Rows from block 3 of the text decoder, named by matrix and row number. Rows with one number belong to one attention dimension. Each number is 128 + 24 x the weight over its row's rms, rounded and kept within 0 to 255. All counts start at 0. Numbers have three digits each. After the name is the row's rms in percent of the matrix's.
# v: cross-attention value (decoder.blocks.3.cross_attn.v.weight, 320x128), inputs 64-127
# proj: cross-attention output (decoder.blocks.3.cross_attn.proj.weight, 320x320, transposed), outputs 64-127
v.26 108:113155086080092136089107149151121144148167140122129098146107143122106122184155098123141141119156144131146130152143156158142129134175058122127117112111121178089106159122136172158125130149077148
v.27 113:140171155095141146134156148125094102147119140151145127144153111120109156109143141153159131121112081124136114151135145158122152111111144117110153079122096123191140142103125120107113131169175126
v.28 101:127161153166154082160110067127155129092113142114102123128152086147119138080137154119140117127125136139100142143144132145128117111154146113103161091109091093116136160108143116109175118155134120
v.29 089:111076104126129098091148105108123132129129111147136176106166102097097107112121162111084175149135143121147155166142158093095102103135126106112107161165100146136138164111112102117145106135108107
v.30 101:107159155169154114147155132118110153128118088142081127106163149181143109137133153130110112109136143111158097115154148172146140173131172118098158148126154092181162117111136102098158123115114144
v.31 101:105134140107126100126097118083130136124123120104169106121119138104155155151127144133126078120167106107106103143122142099128092116106156133147132084131150150122100166143164155099117087147134125
v.32 111:143122110183145161131089099133161095119110118144134099107086093121159141139137089144106167104091149149137129161184152106111121150139130161110089135151098117083135126132139139100125105084102145
v.33 100:087125140188112095122127144143125097107140154146103139110136071140102113127106154159122160116133160112115160133148114152142143107109101108123121117159124108123119114110145101101141119139155085
v.34 098:112071107145084105092100161104116120133143105091175141106098114096107129160153091086123128143145140141105145141131139117132113120152173144153138156092094131124133144113169162114119144157101154
v.35 090:164069158174121125136150141135151140168121157107125106136098121111171163115135095119104159157152154130142132130130116132106140165133170129113092165125124095141144101076088129115102116125113093
v.36 107:126145091140121140121109080129161105099113125106097101130130168133152156137132169114135124154084135121101130107158154108142129106121124136122122119128101158154148105085133098153102132125088152
v.37 101:137154131131126166160165138117128110097086118117124131094148134151108092114152180099095114111146107108119151086155126160139140110132129145094151130136106140142138111124092119151170149159119108
v.38 097:113155118171135116117153136141146107128134138105105116089172130164116159131129130163130148128135150109112119105107101156088159172119125150122123180152161141129161103160124142099131115085143141
v.39 107:158069114154140115165112142152151142115109128118126096132108132093091134116130097175114189169125149129136129112108165121128118110119136118111119104132111107111170092097125113134141156144117121
v.40 086:099140090137121130181164172123097154123166144124122134142157157186123109166161121146153108118166144116096153129134138106171126119098118125154105120139121147107141144166121142101132151129089110
v.41 095:107141116144105142174121159103110108133165173129102150161148143110166171135128089112089095132130158100170144105140111102131143156154107126100128155100112141120114101110129154109129143174090129
v.42 097:118109164138165129147180131110103091129156136094125152168160164153097098144122168122120138121140123141117151124140110160149113158155070139149120121117100169086146117143116128089125124142140127
v.43 103:135132144128146137133141164108109124165091129143114144123174107117114145128084123125106140137146125087134138150144130172074126145128129108136139135150114101103126138122116112107174134090152099
v.44 115:127134147124142116099133130149163135133134106154170140122142144117141098115120154123162159123124099153153144109146085149147150119124141179113142164139133106139094097142091138118115135114147127
v.45 102:136139141109102096109089085111119105111154119101146104104102158128152132067126165093121111136090102116102141130144103118122125148127116154114105139138104145097141153156110120116099097118119160
v.46 091:100115125154160110125156161111169129125167130137085115131150125121133136156102118158176148111103109106125144097139119135092135095113110108086114120130112093126142148124100129097168134136158150
v.47 110:112145133115131123133129113103110101147125150156159101108139104125102106081123148155125149119121096124081147155110106148120112110120125141099133149162134101154138141177080140134132167162182100
v.48 112:107062124170135105137094153151146140135127118153139151130129113151160158114132129115104136120157141155119112147138089128100151151161142117101100146125146160068162157134098135104139132143144146
v.49 097:132077125127135125153137160169077117113132142150132138146130131107123151131120135106144161146143126092140135095061121158101123156161110168139164115151164115145170126127144131146162103143157137
v.50 101:165091130108111160143136127094108158122111120154136110090098126107167149107111115115097074160126118098139163113151145099130117114127188147135124113139116176104136114114112103106140154104142173
v.51 103:145086140100090139120110145149104131154109153120148135140162168091109141144141109079094116087125136110105138124081102117145115146112163101148154116128141149103146138113192158115116102166148166
v.52 095:099174176077107151142160125139169145104131107119129132139135115153147132159095142135143135172104086113125154127115148138116158100086181131094145110175097127165114096147089127097159128123108096
v.53 102:120160142106121155086122146139164082108136118126095151155157168146138109115142153158163150122110149153156141148149139161108147128098134156085137149152101149097115101113123121115103150164186146
v.54 102:119122103155099120147172123157174127108114102092127147108100095147129132152138137145141115088167138143124105116092100072145106121100137123138159107116145100132100178103170165091114121151157123
v.55 104:162145176153152108106122139108112092114086149153147108093140165128122108133108135148116125106108145106150136087166156148104155155091148115085123131156109115146164122107096121123119115091159096
v.56 118:161110124135132141118144174107096140118145127127161106129106173147195148116153147111101074109138094116139117129140116088173121125123153127162092155124101160112143166129112151137115094167141142
v.57 099:127081103099099136140165138145132160112124125116074126135136111107145174166107113163102164093134145131168105107115169116143105126129094106169139154112104154097123157128155107133161148172116136
v.58 099:150151109091138134144104085161094137119159124089140075139087116105129162190121082131135163122124133145129127097076155129138132151134134114130137125125145143125112112120113156121157155180103096
v.59 110:139122123124100143104120104153125122111150142094171126126094079078104116143134103124113160161153108149118148135147115157140114131181093116126102092151143119101097170133162114122086085112100139
v.60 097:137145096097085137134132132136160091091126163116124124112114145094089110096110136115168126094136112152177131167140130117110081149150111142102146108148148117150140154150167170086156117100129151
v.61 107:146128161129112103098152140136112106124087122142169129087123133096099140141129167141160148128152113087129113149090104157088142146096165154134144108122168135154139083117154115132107112119135127
v.62 107:097168121090123170130126109142113117154116123173115147146165163092130148165117107144108107120096143095150138123098111174095111111096159103109146128155121109155122107140122104113124155124146107
v.63 115:100136136088139126114128131095127132131112090117104120097118141104123098075095175161140102116128100105104094154152148131140117160112187118089143154106130147126094104107120126150154113106160151
v.64 096:150103114150136140143075085107107157116124077122150102085089152061192106134128102120134132149107136131143129117122126109108113124128124100145097076146115106116093144144135122166102107108098158
v.65 107:165126134136154166138120160161105144100139156125106102102093109170159084165124117168124167142165120134096142158155150149156137114119163137123157134100128139106148149118101091099129117154090155
v.66 096:153107117090101135104134116124092105157099126140099112127128101119147115150161146105088152121146122101084114115068136156108155130157145144105130129114131100117102087139127135149181119139161148
v.67 089:111120115138112143146170139098133149127093101122119112165081151102149127143137098148141169120161110125159148092136159141144136100113156137120109163129103149182126129150172158153100159148137099
v.68 095:111108129110151102145156133152129149102150153153168166118167142134164144071107157155102104155168118156116139141084142139141106161147058124108159122127102153126088157095149095142147103145147103
v.69 100:128118126164113126176112114157108146145098118127117129118145138091131099120152114136115136151099101089129098136099121147147123132120181115108115132097142100141175155096103099154125093091146122
v.70 098:135135151079106114134141143105088143101114149114154105082151071062115092160171127134115122156146086096097098138129103155118140153131106125099105145153101161134111129123143125149173142094172103
v.71 095:126115142171140132136113085136124150160099130103163167096107168128114171141147107094116103155095144134125160128127174127116133099107136106110132115104103107148121156103164119156102107167121161
v.72 101:158129137164102099146092137158095112145143098131128154111088155079166159145133111156113112135143157156129110113109105140162120102122126111116126080134144114099132126099121123163134104127136165
v.73 097:131152134126142124156132136141123148134149109128121104152152174092123102159131138113126166132126123152100154125148164087149154153148158096160116122149112137129115141132114156176140130139126128
v.74 108:112100094147129113152120143075116162118134088135102135152136113145178128159109128128081127105114176135143150101127159071129136125123114166120136105137107100131103124164123103171112094119111114
v.75 097:123102124149116108152111165104158161138137104142120109132125098087132111172109156150128107134127103094104133143122087111106122124102164137161104151110095147159126086111133085140164096086110158
v.76 092:109082143120116154140117092100133137099113137154102155122112122096116157142097144108085149090140134121108169148142130074107110139095149130130155102109092164092145168110127135127140109150150113
v.77 100:117149087124126157126161161119148102146148124109169117159113103119114131114102166127094134125110135171129151108096102117152126125110123094117117121096107158127107128106166139150105118111108146
v.78 097:118135086141152106141147151147099139091141160105169128098139149118124099073157104160103094120111113154126121154107147092172095119169097124108132127127098120110110163102116168118159109166126147
v.79 103:154124109093129162125117123171098112127144130114132155134159131185078105094135134133164117172159101148115162115137154180141124175115107101153153146147145137127160127116093130125108155088129154
v.80 109:157132113134125143131107144166132102096129123161152119135139106146160124102152119128135101127099149118153121101107111110099107172122111154134141115164170097140121102145102171137166128197161112
v.81 091:121136145139132113175125167126136118093104136148102113172144112182083089171131153104124140136151145155095159139133095090131137105158122128157099116099164143083168117133146172109176144109117110
v.82 099:152133116121099098151107131116101151139105127115112162123129137143153137116110121156100142127135127112150135118125158163141145114147100169123108189161118112142140097100124143116144161151169120
v.83 101:153095117154151142144156110131147141097122128111093116132113079172130162117149143152128082122137150115111166116164164134122130123103142150116113123138114145150127141162110107113145163162116111
v.84 094:106109076098133151121083126132150131106130098164158128124158153084104112109135120122100156145089114133108161160135161079134106136157140100133110099093111125100133145158137112174109083117120133
v.85 102:132161122122107151097087114132120103140159108162163155140159106154168136112134110122151158147164151124123150119149168147095119141149138126115107169146109119109123099117090129114093097165122128
v.86 102:122168113110146108088142164149099114085100143145091161134161154162140128146102163127101080107113104162148163108152140092106156130131114106167142139144130161123141158150090112123112138150142141
v.87 100:138109136152140112141112170125121107103124120141141173163166116148098082116156170137132147139120111164106110150159125118132128160119131140119161159114162130111169131116102114085179154156173098
v.88 094:138126131156132091110098167161166123132158168103100086131144145113136100139120110114151140136125158141161146103190107109160147157138145152149101139115165101084154135143123105158133089101107121
v.89 108:104089145141142089139074111126104147097109096121164085140086107128156103117134156157148150151138146120133139135130143110134114091147142128122126092098088141153102141171130125153090124114081125
v.90 108:120112157119118157143180165103137148135127133100092123112146127148092130127149165119144143085152128135147110144119158132117108138100067114116125163134145103127152109156161154149174113136116085
v.91 105:145144112129130123144086118113134140107116143157155106120091164091112091162152136096099148097136113096127118104113142145099149114128136133151102102105112122150103117157102117133086118109072157
v.92 091:137099126121117140095121125118151116143114107132112088125125146083114121154125119141117141165120136156137114101117092101121154158141095100136120140094160148110108115170136104148093087117040136
v.93 099:110145094159099114151156121160134089128145081099104109123154161173098123095116165153131143120156166154106169163129086125105141152155133147125138119121159161077121102133147159160122105176104167
v.94 093:158089167081133111138145163159145096126136125148093130108092122105160119161086126133139094094101124107154106153160150144141130101126132161150154166093126116155111113183144107116101119132123094
v.95 083:147141134111118174115111162116131158166095107124086129103084136106129103119107142108170150116112137124144092131147094111121123153110156120123142164132120102099152149138133152130103118144097128
v.96 097:094163079111108097107129141147093119095119110116143156169101147094158171124099163090128091100105099100131168133130100156153147138108165140138106154154130145101109126161105156110155129162102138
v.97 094:142172152140144171152122123115102139152133132097105119094096185160122130114156108113152093106140107161142108150145160126130110142148122125169121134085160120100115109152151143109141111129118144
v.98 103:120081165136103115146089119175141101134120104115142081131137176085144154144130118133099125160111106155154165130123091152157121112115100166093082087101122116137139137147125113100080159133087132
v.99 106:130132107144100144150162136125148153101148143117078165093146133098155120116112106123133123091112103130150133106179124082091154099127166115145122101101096149113162118158108139151172156105149110
v.100 094:155148113118104164111139131124158132111131152107090139113140061135153111145108097128132181152143102148096102105093108157123141104096151110155144133122147147156163134112126093133135096134120107
v.101 099:147084128125134100126112102112158142165119150137093092100081124113129100121137085150094125096167165102143100147157112131121144128140149154092114103087149163129150145119143099162108097181141117
v.102 087:103154123165171148130174087152114101148140119123080109142151156131082128152132135109122150181148082101135132152153106120127126157120108116125143130133089137109129107085116114132174152141152116
v.103 102:093116155091137111127102140105132125093143133147163117108126165151139141090112119124117089083105130154158150141103120130151112082132139090103114125137157125097116103101146126166156118134140145
v.104 097:098177107144112110136107117110098100157120159131112102088121090086116104140112144147147151157124104161122138119149116118094133127127169152135120109093083137152103117139148125145115091100098147
v.105 109:152132137141119092116115197086154141101141151160126115115136129069158090182159147150109160100138126153116143124101107163129132143104181127103115160155126111106163109135124135126128140068136136
v.106 100:143098175154109111133151114141132139122083100154144077115129135155175138106132116122132112117170122105107097149106143159140140156115124147151134131169151131138102138082109123099135141096110128
v.107 099:100067128153113132139115101108175106094105163150094083146148090159107103138096110174112163126128159127130094109147162083099167142129164172143120119107146120152139093126094101103142110175107129
v.108 098:146070103108133113161152154099168155157106117157103118106121085120148111129156160147124147108161103143124097149141145125147153146090124165135146168126122100175128093091133126109124154154110103
v.109 089:111178118096106156096111116121161127138114091092110113108122168167117130101144135135119138134103129141117160104128148145103119155107120098153116118170173151133095143163126163123125085125109164
v.110 093:090129101149117147150141141093088109105118088129135160112135110110112125136112111132108106083109117109161170143135116104103125087104129094144101109138133136111120112109130161155131106146145122
v.111 109:102111153097150098123076103158110097142106090135173117127158175128114116142119159107162137123113100144169148134153109112149153158153072153146131125123167145110160110166122156129125116121091130
v.112 095:120146117146107112122098125130140131145117112113109136137161089148087143100131148161136116146157129113150119104092074129137114128153114138097086139119165127119105105170109125149124150146131106
v.113 087:126135126163158163090075150158107106104161161121098122133141160118110104172113106111154162155146147141137110142161111167144122115089166125131126148135135118093097122112137120125153146100117091
v.114 107:138203162128115153094107172101116121139136111150107118131130118128115133143107159142112088113140159130123126141159075123124109123104090154133107139157114105113095092157116144147113117131118138
v.115 094:151115119070136144138127129136147121172101082096174146102156152160175141143120136122110153110142110088126135123133106127170117132154091116144142156135139115141130109113174138103160123177182097
v.116 088:111153151100143136144139186142107145127149164099101113105154085110117091142113135114135144098120101134124123090090104162140114108118132093132112095157119143132136153153089164127136115082124104
v.117 089:113132127070112097112138108131093122124119090132132121114078150107145170123103148097119142089102152152143168112138091144138092147118115139149132146161107117140131088156158098144161097121146134
v.118 117:101139177133147115138119140117119104110136099126153101128105128196103141154139174103147147161137169149115141110139086153151110100110110149140130139146154129127091110128167093165153119132154145
v.119 112:100156176131131102115132140119098106160095090148146129096136117109113140119126151102160135108136086119116121119153117142128113095103176100141168129110106112180154157134136110137123152067103125
v.120 098:147070112161126147124166161081164143133124109108119145159141078151124109141118098154112135157141131095140152160147141160145128112132170103094105130110117113101117140092167095114163135085101148
v.121 094:117138112115123159174127113138158145109146144123085084099116098081167118150129116121129146102116148117124124158077106136153121147107111160114151132093106131125150101126151118171114165167090131
v.122 100:095093118128104097137129147120130159117166152153145136165157158093123133114124101150156124134149151151135105144087144146118128113113152136166122135140137157144136144166137119172096126106099129
v.123 104:111176115100153121114114105127102103130116156117121113114112150117113151099163158092119094113125108116173118115140141104122096151152089129154086147126162143119122123166145162093097105118094158
proj.26 108:167134137145095092188133131131136122147142123150123106131116166098129126149077124042138130184158146144117093159195142106142132157122154158118142091128153110131182144122112116141163095101124126
proj.27 108:117147146148148083117134140121093109128133133138108153094140154116147106160138117124124113106126154093089140148095144102099093129143152146121127122150145112126151123163120129114090128158128111
proj.28 135:087124080170109135148144109110131148084116107161109122155133130100128070141157101167141132104154086128128140093104135111166145154141132132108144150172140119124145118099141143145122125137098133
proj.29 081:136110100175139108196113123176151163141109131174109104155170127100101125163109113118155085176129140120145116084126148108125118107114114170121132150083140133127107148067111127098117118082112129
proj.30 092:130111111119130141078086129115115116164111138138151124162124153103151072135146123178108175126113105132156101137118114125147156115157158094193149127125162139133090126110173124167095116156112136
proj.31 087:115115148132132104125140133112146125093150143158096113129113088105130105169159153153121155138164096107126106134125139147147144121166137176133126156148155139094123115114147122121119136098126097
proj.32 113:093146134105121161141152145135106160142130153087113134080092181096144152102139164158140161087145136112152109146111133153130125146167151142121138084137117123123075131102095119162106152123085087
proj.33 113:141111096157116126110102086144219154122156125143152161140124116163114112133115140131167104139117121103124144124161101116160102126095100119140160154125120133115110086114125153126138097131111116
proj.34 091:150118163151143161153172143111132116145160110138128108172142132113153136126147121117147074166095125088152100083108161120135130115139124149118143118117110123123142126077093109124175139106144087
proj.35 088:135176156173138139163108097112087126152135141144143097151141102134100118154102117097130134111094122091099130131137115131109120089105142165164136130129103117148132139159123118102125131142093134
proj.36 109:160125135132139158209134158111166103081112160145136099151139128083079090139169107153113109082134123152089093161105140117088127140102131151159068138171150077129099148099152110128120139135125153
proj.37 087:102096138148135105076108169104133132162087117140101149146110167110157124127149141186149155152140094098117116128146162115108120156161115098123154120155123149101125115129126135126093145116124136
proj.38 096:128111122121131128094127098130119126109135115069139123104128111154106131083130150169140185129135105156159130101142082128088145155113152134141161107147123113112101149178145105156130157118129110
proj.39 089:106128113135129126142124144148136131103154090142128145117162110117151138129133151154155135148114196147133168113171090131162131083140094107152115129087118140125119153100112133138127102112088096
proj.40 089:136178189133105112145116131107129126123124116114171141134085121158109132136081099095130098143128152131090161107153085129164096134156102112172118134141132135159165124121139152086145108165138134
proj.41 095:113130120156146130123150137117154123172112152082156131097083137127147103107103134130137153118098085168152112127173082158104139128142124072149181097154117096136090138143150165151120152142150129
proj.42 114:156152140133076118116129143133165108143116135131116098146148153107172131138101096065113145177095076153137110126141118130155130175097091083160156123129135072121120139121123131098137133134139133
proj.43 093:110159134157107099116092115118145147169122123133129170146110099166144159144105142092116147144088104135095150111135099074112099120089092092171111163133127118164123112149106155138132128092103096
proj.44 131:124139155100148139156117141160047099129133138105112139092140151121140114149104132163118159098159089116154154123130092126095154138150160109103100153142158134091109163174157132142079132166150160
proj.45 093:106106115085130124157114109119109088135146113117074131118132157087155085137125124149108126138159082102132091116139177156120146132126124146078100122188126108111100131083143106107139172119111168
proj.46 099:125129169107115105130140136103146164151090121096136125111147142127141168130112153141147147121086117129123117147121086138083100162125083141103134153165125109125111087170089165100132132104157101
proj.47 112:138100109127084108144093120121121108118135110144126153153181143127114098143113088184159146124122112119106140104147154118114143135106109125130118119094142098140146173135122112107082117132160153
proj.48 101:110126141167086164134123094120106155172156118136097124142141109098127153118111153138128140145085115127106110119152084105154137108118089087127115141081142126119125152079090149141158117125133094
proj.49 125:102111105126110102129109138144139164144124127141113125130131130174139110131139150096111125155139126090136179103130096125147120101137077120143108126134122168095183099165143130119161103132139108
proj.50 112:150127130094150122092176148106141156153118152124117117168117096101126115133132129119126105129097084114140092123139138142151142106134151115105146143169097107173138122115123085118121125089164100
proj.51 088:143120147149113147116114149135128096160128160155119136156120119171124141115107158133122095118152129156152140105087153175144182114150118098134111106110151131144131105117141158113192120120156160
proj.52 100:141166119107171109120139110157163102124089113133114162114128160135157109131104111157144152080103131124128164156131093126138109159102111107149124163136117139149109132189114081122089123147180126
proj.53 103:118120120103165130081131118144160091146116165081133128100101151158164106117127124154141146087138098131130106145154111131138165155108118130094123128157107088144139158127158103118133164097140108
proj.54 100:103130137119113099131184122151128127115137100154138137135140104095102100147177133142136108084107169120116159161091170127143099071143123112135085157139158127095131107109158156188126120159111126
proj.55 090:160127144076133169142108156108162148152094132113113138145151132128111130090098104158115118144093112155118138148158128146151145148138090128135158093144110091100079122172144142124115137092171166
proj.56 124:147118111061115132102128120121151119179135138101137105157133122081156136116115145080127078147122134128140093130131170167142138127140148123111143126165136125103132153079136107116151142135144121
proj.57 102:102137129140097150139115148126189155135174116178144106118110150129121169137140156100128125155149164156134166117162127135147120111124100141145153112094157115165139125141115136120123100134108100
proj.58 110:126113136155125107122135116112144073126153137149140137073123133146124123118123109151140141139156112137121120108112093153139128141134135120108133101115123125134143141201169186133107118144109113
proj.59 119:145117123146131140162160158166101157125166137157100153112076121118162185122111113121153141157142109103126123113143124136128120115123144126076143117113154164088125102133125156120147105105114095
proj.60 090:141121112116146140118156172100134166083093160095145090084132120169109140097114153133159154084126135142133084149111158100156158110116135132140160080128091112105118071128098104168164126138143107
proj.61 115:170118118156099130161153119141115102098093101172104131135160105143071097143137123155098146150094115133139120101104143107135137126087170128158099169121156119123123134142123097134108128087118125
proj.62 111:152183098143136098102109107134118129101095121116172117087134148153148138143089156160112101139083108128115138116110122105125133127113150114177130127089082106134127122155086093079125110137123153
proj.63 095:156128098117188148155085168102140088095088147153113116115124115122143138149171162175153093136099124095146114099103140139107144126134159158112114145126143095148097096132110062135133105108111167
proj.64 144:126154139107111116145149119142143094150112152128078141150072139067120107110125106133112121165107108131160114114152131164138129125104149102145121151118099136120103141059115152125112149124102110
proj.65 117:175087142112126152149144172092125099138127145132110137138161140146152131103152138084166119162061135139110109134153135139108144120132111160109150122154102166118148116152087116128101080099161189
proj.66 102:169096138107138158103085101132148149118152091100137151146139121102104143165115137155170110118151096135142112160122120178167096160120082100095149121090138115145158150145139166155134162166145152
proj.67 094:163128115112109117136125119130115100087113107105108101091162128172147071107101133149111135071112086132118107161145099190138143120154138142091112109143090144130154132097122077125117163130092143
proj.68 084:119149081079135175116109115132143144169139117070119153093116123135120103142123142097154161133143106171101137123091132162092163136154113107169157144116102079122110138078142135124092120139131164
proj.69 103:098143105121136116152114118129130142122155113118098135172114098132120101134153147121113111151106141110121095101145164109117101094142129124172145113134133127156095123075122138146140113132126116
proj.70 106:124139144137157144131101064117136140138121072102117144126130154137122099139088092117164141106132108125120116116117151159124122141086122146132091126062103149143123165129118148084085129173159103
proj.71 086:095166103150159127158155136118088135090129105085117146164092109071112127157132111104158157161160151162112142142170128124125158106098142156122155122143129163115152137083141115092152117132101096
proj.72 113:114161081096102090146144166121154119178132113136136168139063111144125123135173119106132109162106162120176181118143116108155122147138125116133120127133135136123133075083106145164140099122093152
proj.73 115:116136135114130105119110139155130096122157133161098135143124117097156124138143098171118110153171095131149129165106118151157120114155161138108136105131096140094138137082104162109132132140119139
proj.74 117:139121166120073090120113116128112098083158131167114101094116120110138113094121146188138139159127092184171173112101075137162163149147085099165134144174109143147149112077136123103147134111100165
proj.75 091:123166133121132116122114122152129132090133101121117148117127146114122154111107103127085100124116133168125119106149149096084109091113133132139077133105096169093175138097132159135166155125111126
proj.76 114:163162176141073100151096063149110110126139137147146163124098110108092123125114112129097127171154152166125134140115095093126147075139145104170155126155145151141155143064127124077131120101128083
proj.77 103:135145166147153125103090146110185135117115110108145148106127148132113158123158139143081152089146101097162162143114088109092116111153108080133125106132127141117153143132120162105101159120127122
proj.78 115:127121103114132115095097113121146122129099170149159143141095136087046107143136117138148152135109133169120167165129139157138110101120141092159167123114116152128153138113154125111138119157099093
proj.79 124:118127132102197167114125176102142119162159170110116160119108138153160174111113134127159143116138128133140144159105146136140126135151176135085122092147110106132090107190112130155160123152143119
proj.80 110:118088115122120136120099119084128115181112165136132140122092167137144114140156139108186153110138133142126096124108176183123127131135155093100140150143156158125105136163103095150118115143132122
proj.81 097:140154112085110130152113138129112137109144171130160138134178120125133125113159135138094093166149164126098141128147136108141098121139120123118134118141112101140158135103135139156146134142143111
proj.82 102:089094142114127107162147153104125127174132113126124113089129114128137081104143144178141102085148105128162147084120120146164114150130139101104127115108138145130142138122134154097093125160087156
proj.83 105:129135126100099121091094125116105151074142070117153084084167159095161109099097154173109120105114080189111117149118136130071134124143129123123130141130146109111137123160154120157119129107149145
proj.84 089:142166137130143118147108096160127125111139113160097167159084110095088128108130099138129113171152145076141165102147140078148104134128144116100132131097125153149158128112087158125140099109119128
proj.85 114:084076153128156088109123144089111112159155154135099128114108122116138109089161146149156112139138137117140120123149127164103129145159143150080145116132096177127121110169112112136111099160142134
proj.86 091:126111112096114130131142119139136123116112122094181118079107125107133147113114155168147158129118158149143134128112141141161122142117147085109136120179123119127102142145187125140157106136149159
proj.87 111:115128083111137137155090157111147145105121156093131118156162132141098115106107112176176117070140133169135096133129130168105135134141128124129115145113118116147138143183147129131126141107127124
proj.88 094:084095108094117130138137119153127164106186132135112117109121120129172176105196140178101154148100135141165162097151131120125086148116139100142123147179142145111141092090124099106164120146131155
proj.89 105:135179181144103101098129119144084105097108091143077117135143142117112163102157124153080133131084090148158156107106102128145106122148107086114097171120156102118112169102096082120142127143119134
proj.90 113:188138146116108167161108147093084094079120132144119110146130167185108125126075085080156145107127127099096103177114156124130134165114125138089075133079139096123157164165125134152143159159134141
proj.91 109:147134199135137138094108081159098151116146126132067136107106131146123164083162145153092098163105095123109123118102130149165085138144124108133089163130152128126146150142126124108141134127107139
proj.92 083:159150158165141163120178166137109111086177159115119135145088133153110137136182155168101132150123087103131152152090163124165104128096112136081098130126113090140134146071126111123120113089129163
proj.93 101:101125108122139098103113174145110109115105159149124114161132128090151188109144129103093119149114114081151151169128093132128119151141100117082133130148107167144114117136132143123140102160141106
proj.94 085:126112117151127148113123128108137121128135118101139149090150148151118122135157125152141144110152097151099131105153120150143118135088071135126129159106140120132102135125121115100094134122116127
proj.95 086:139107122139091113190155138148156114097140144144093157138147155122135122120162162094124078135152117135115163172152093139101109125083095169139102138139110129135127107172145173138147088164070099
proj.96 102:109158139151165111124135074165147139159121140115113146125097132121122129117125107126141091065151151134142157127143148132118083144123132094158114102110128172123139127160168149086134110144113097
proj.97 085:168120094142165113143149126158103102138112161141120153145105120144149144166109122077103124183148115097135108175143123110128100128083141146086111141101130169166124121101099123113140126108119131
proj.98 105:081119142140142092120106152098145153157114095125125107110110136152124087123162144119121125117113085161185151090073145135121128135150130127116115123132118136106104108069107072173115120112102140
proj.99 115:147108110134128109143180111121154099090162142112142132117129108111120090117140136170151111109146146125108105117147143159094099139118162138188157150098138146142184119126170135074143141131100085
proj.100 082:117149141155104145125084098114127103064148119139119170132156135169137133168121162101157132156151109144113144132086131118152127110140147169100153130153123169147103158126111130144103080154084155
proj.101 110:119105103150079085106109153140126112168101128117140146123155144142106111091116151118144119151102082133159105114149110150150123163171090102133160094128092139147146089069128129120106157105096176
proj.102 092:166117096129116180141099170134133147161122102118101136151122137125153124123097155109092107131167094141173122176136149143100123151127127173097121095131161087113087117154100097168098141136156164
proj.103 107:111122140102129134157113095112102117125061111121157166162151106097126125153118107092100115159109155108097157157143143106171101105084140143150132116132146144154135138079121150102145130139121067
proj.104 099:135143131146138141138121106119125148146133126114109165173153117137170109131119186111111152130146113137104140147145159116102105092180101147157115143178174134155128137147126131153130128134145146
proj.105 104:139128146118092135150121076109124143115153125129142105103163118162125110106137162216130076125117136114116138081149128160125103127144128114155106138121119108124138126132103151139144124165123141
proj.106 097:113143114099095137126157150112153113150094110161084145129101115145108162126093138128103095128098117153137177139092093184115152151109103121143096141151105133128102132117121125146115120131143149
proj.107 100:137101147174104095128142141143112138114170084174112106123167115111124153131143114143139107145086116131138171129127079097113136121158109114173120138116119140164175150127118067095116107102152140
proj.108 096:156086112113092159123116124098152146100120079115092136117174152139149082134086112125166110080099068174133089127156145140106190132153126127126126122133122132154126111117128083118119142133093174
proj.109 089:155155111156114110123120092166142095123147138116107112152096130126149130106168141115141141114165110113112109141122116095135086102136159141146119148116118120139139128150157123153129123160099114
proj.110 090:118105079097135112104130099117170150111098152104150143108152116135141120139101146087114136090133131128134120130163136107146110117151101108102152133111083140101109100097137160120125164106186070
proj.111 101:069122162115172150154128139107063135157134157132136126102121118135107155111147123167101130119147135152148138122072110112155149167098192136121114108118174132139117149117075074142137110106129158
proj.112 098:109167120168123136089106137133151122144122102100140135167148177110158190098123140146137147132127109106120160133096098092081142128117117094066088120086128153159149115157120155137111169175138135
proj.113 084:103138165153126096138134108146092148154139097105121110159133142139163179158149162127125128124138177079114122128138109118120081121140144140134083097155149119126111142161102187154135110143096161
proj.114 135:131125140151125107132160106144151150121103147143131125129106163120174155117149145117131111117125166088138138130152099122127089128093107124107075132116095156139117113188139205091104117167121117
proj.115 089:111096128113153122108155138145149148163124131115151092144150130101133108152090148146131155111116083096131152152094104186163163150091144110077167105084109118105104130166159153143092124136090142
proj.116 090:129161174123111144125132145139118167112175138117109119148117152175118176121161139129108084097134129077095131138096160105080075118108158173110081124147135153110111167172103163131186093145132124
proj.117 100:140129149126153149114126065135132148136081131129114160140161120107137175153110136147067125112111109133145154133098109122148100115123168126143101140086121136128138201109112160130107123138103145
proj.118 121:130146156121152117119136158147109124136054103144107120133160163129169163160111131136082121102096147084114169178106091096146107152100134118105124102105125146107097157158128134161135117134149145
proj.119 128:127122103138131143126121140154147140140107132107116136129130122174097125178098135091153087128121156084099121117145164143181099144109119134125099090106169119100092120134116153166124133134094115
proj.120 096:142102103118097098165108137126077106082137124153074138163200142133132138139079113142133115114097085126154129135148113133083128153142125110123141144145121137092118148128080101120131106114140161
proj.121 095:128124161107101121170143149140139175100172111117178089144123111168136101141156152093125157104144126147124135144136119129114147112121124150119136086177174102133141121077149144133103137109112111
proj.122 091:096092160116128117102127165126150101119167108123131145130121102133101150122147120162163112107123078115114151078102113092152094101199074144121146165131120125098135122062158154102133144121126137
proj.123 094:101128131146166165112141159142120160155095140137147114109118121177125154102152135132133179095136139145137096115115193112147129127146147078103087127128150111103091151153162121169125150116103123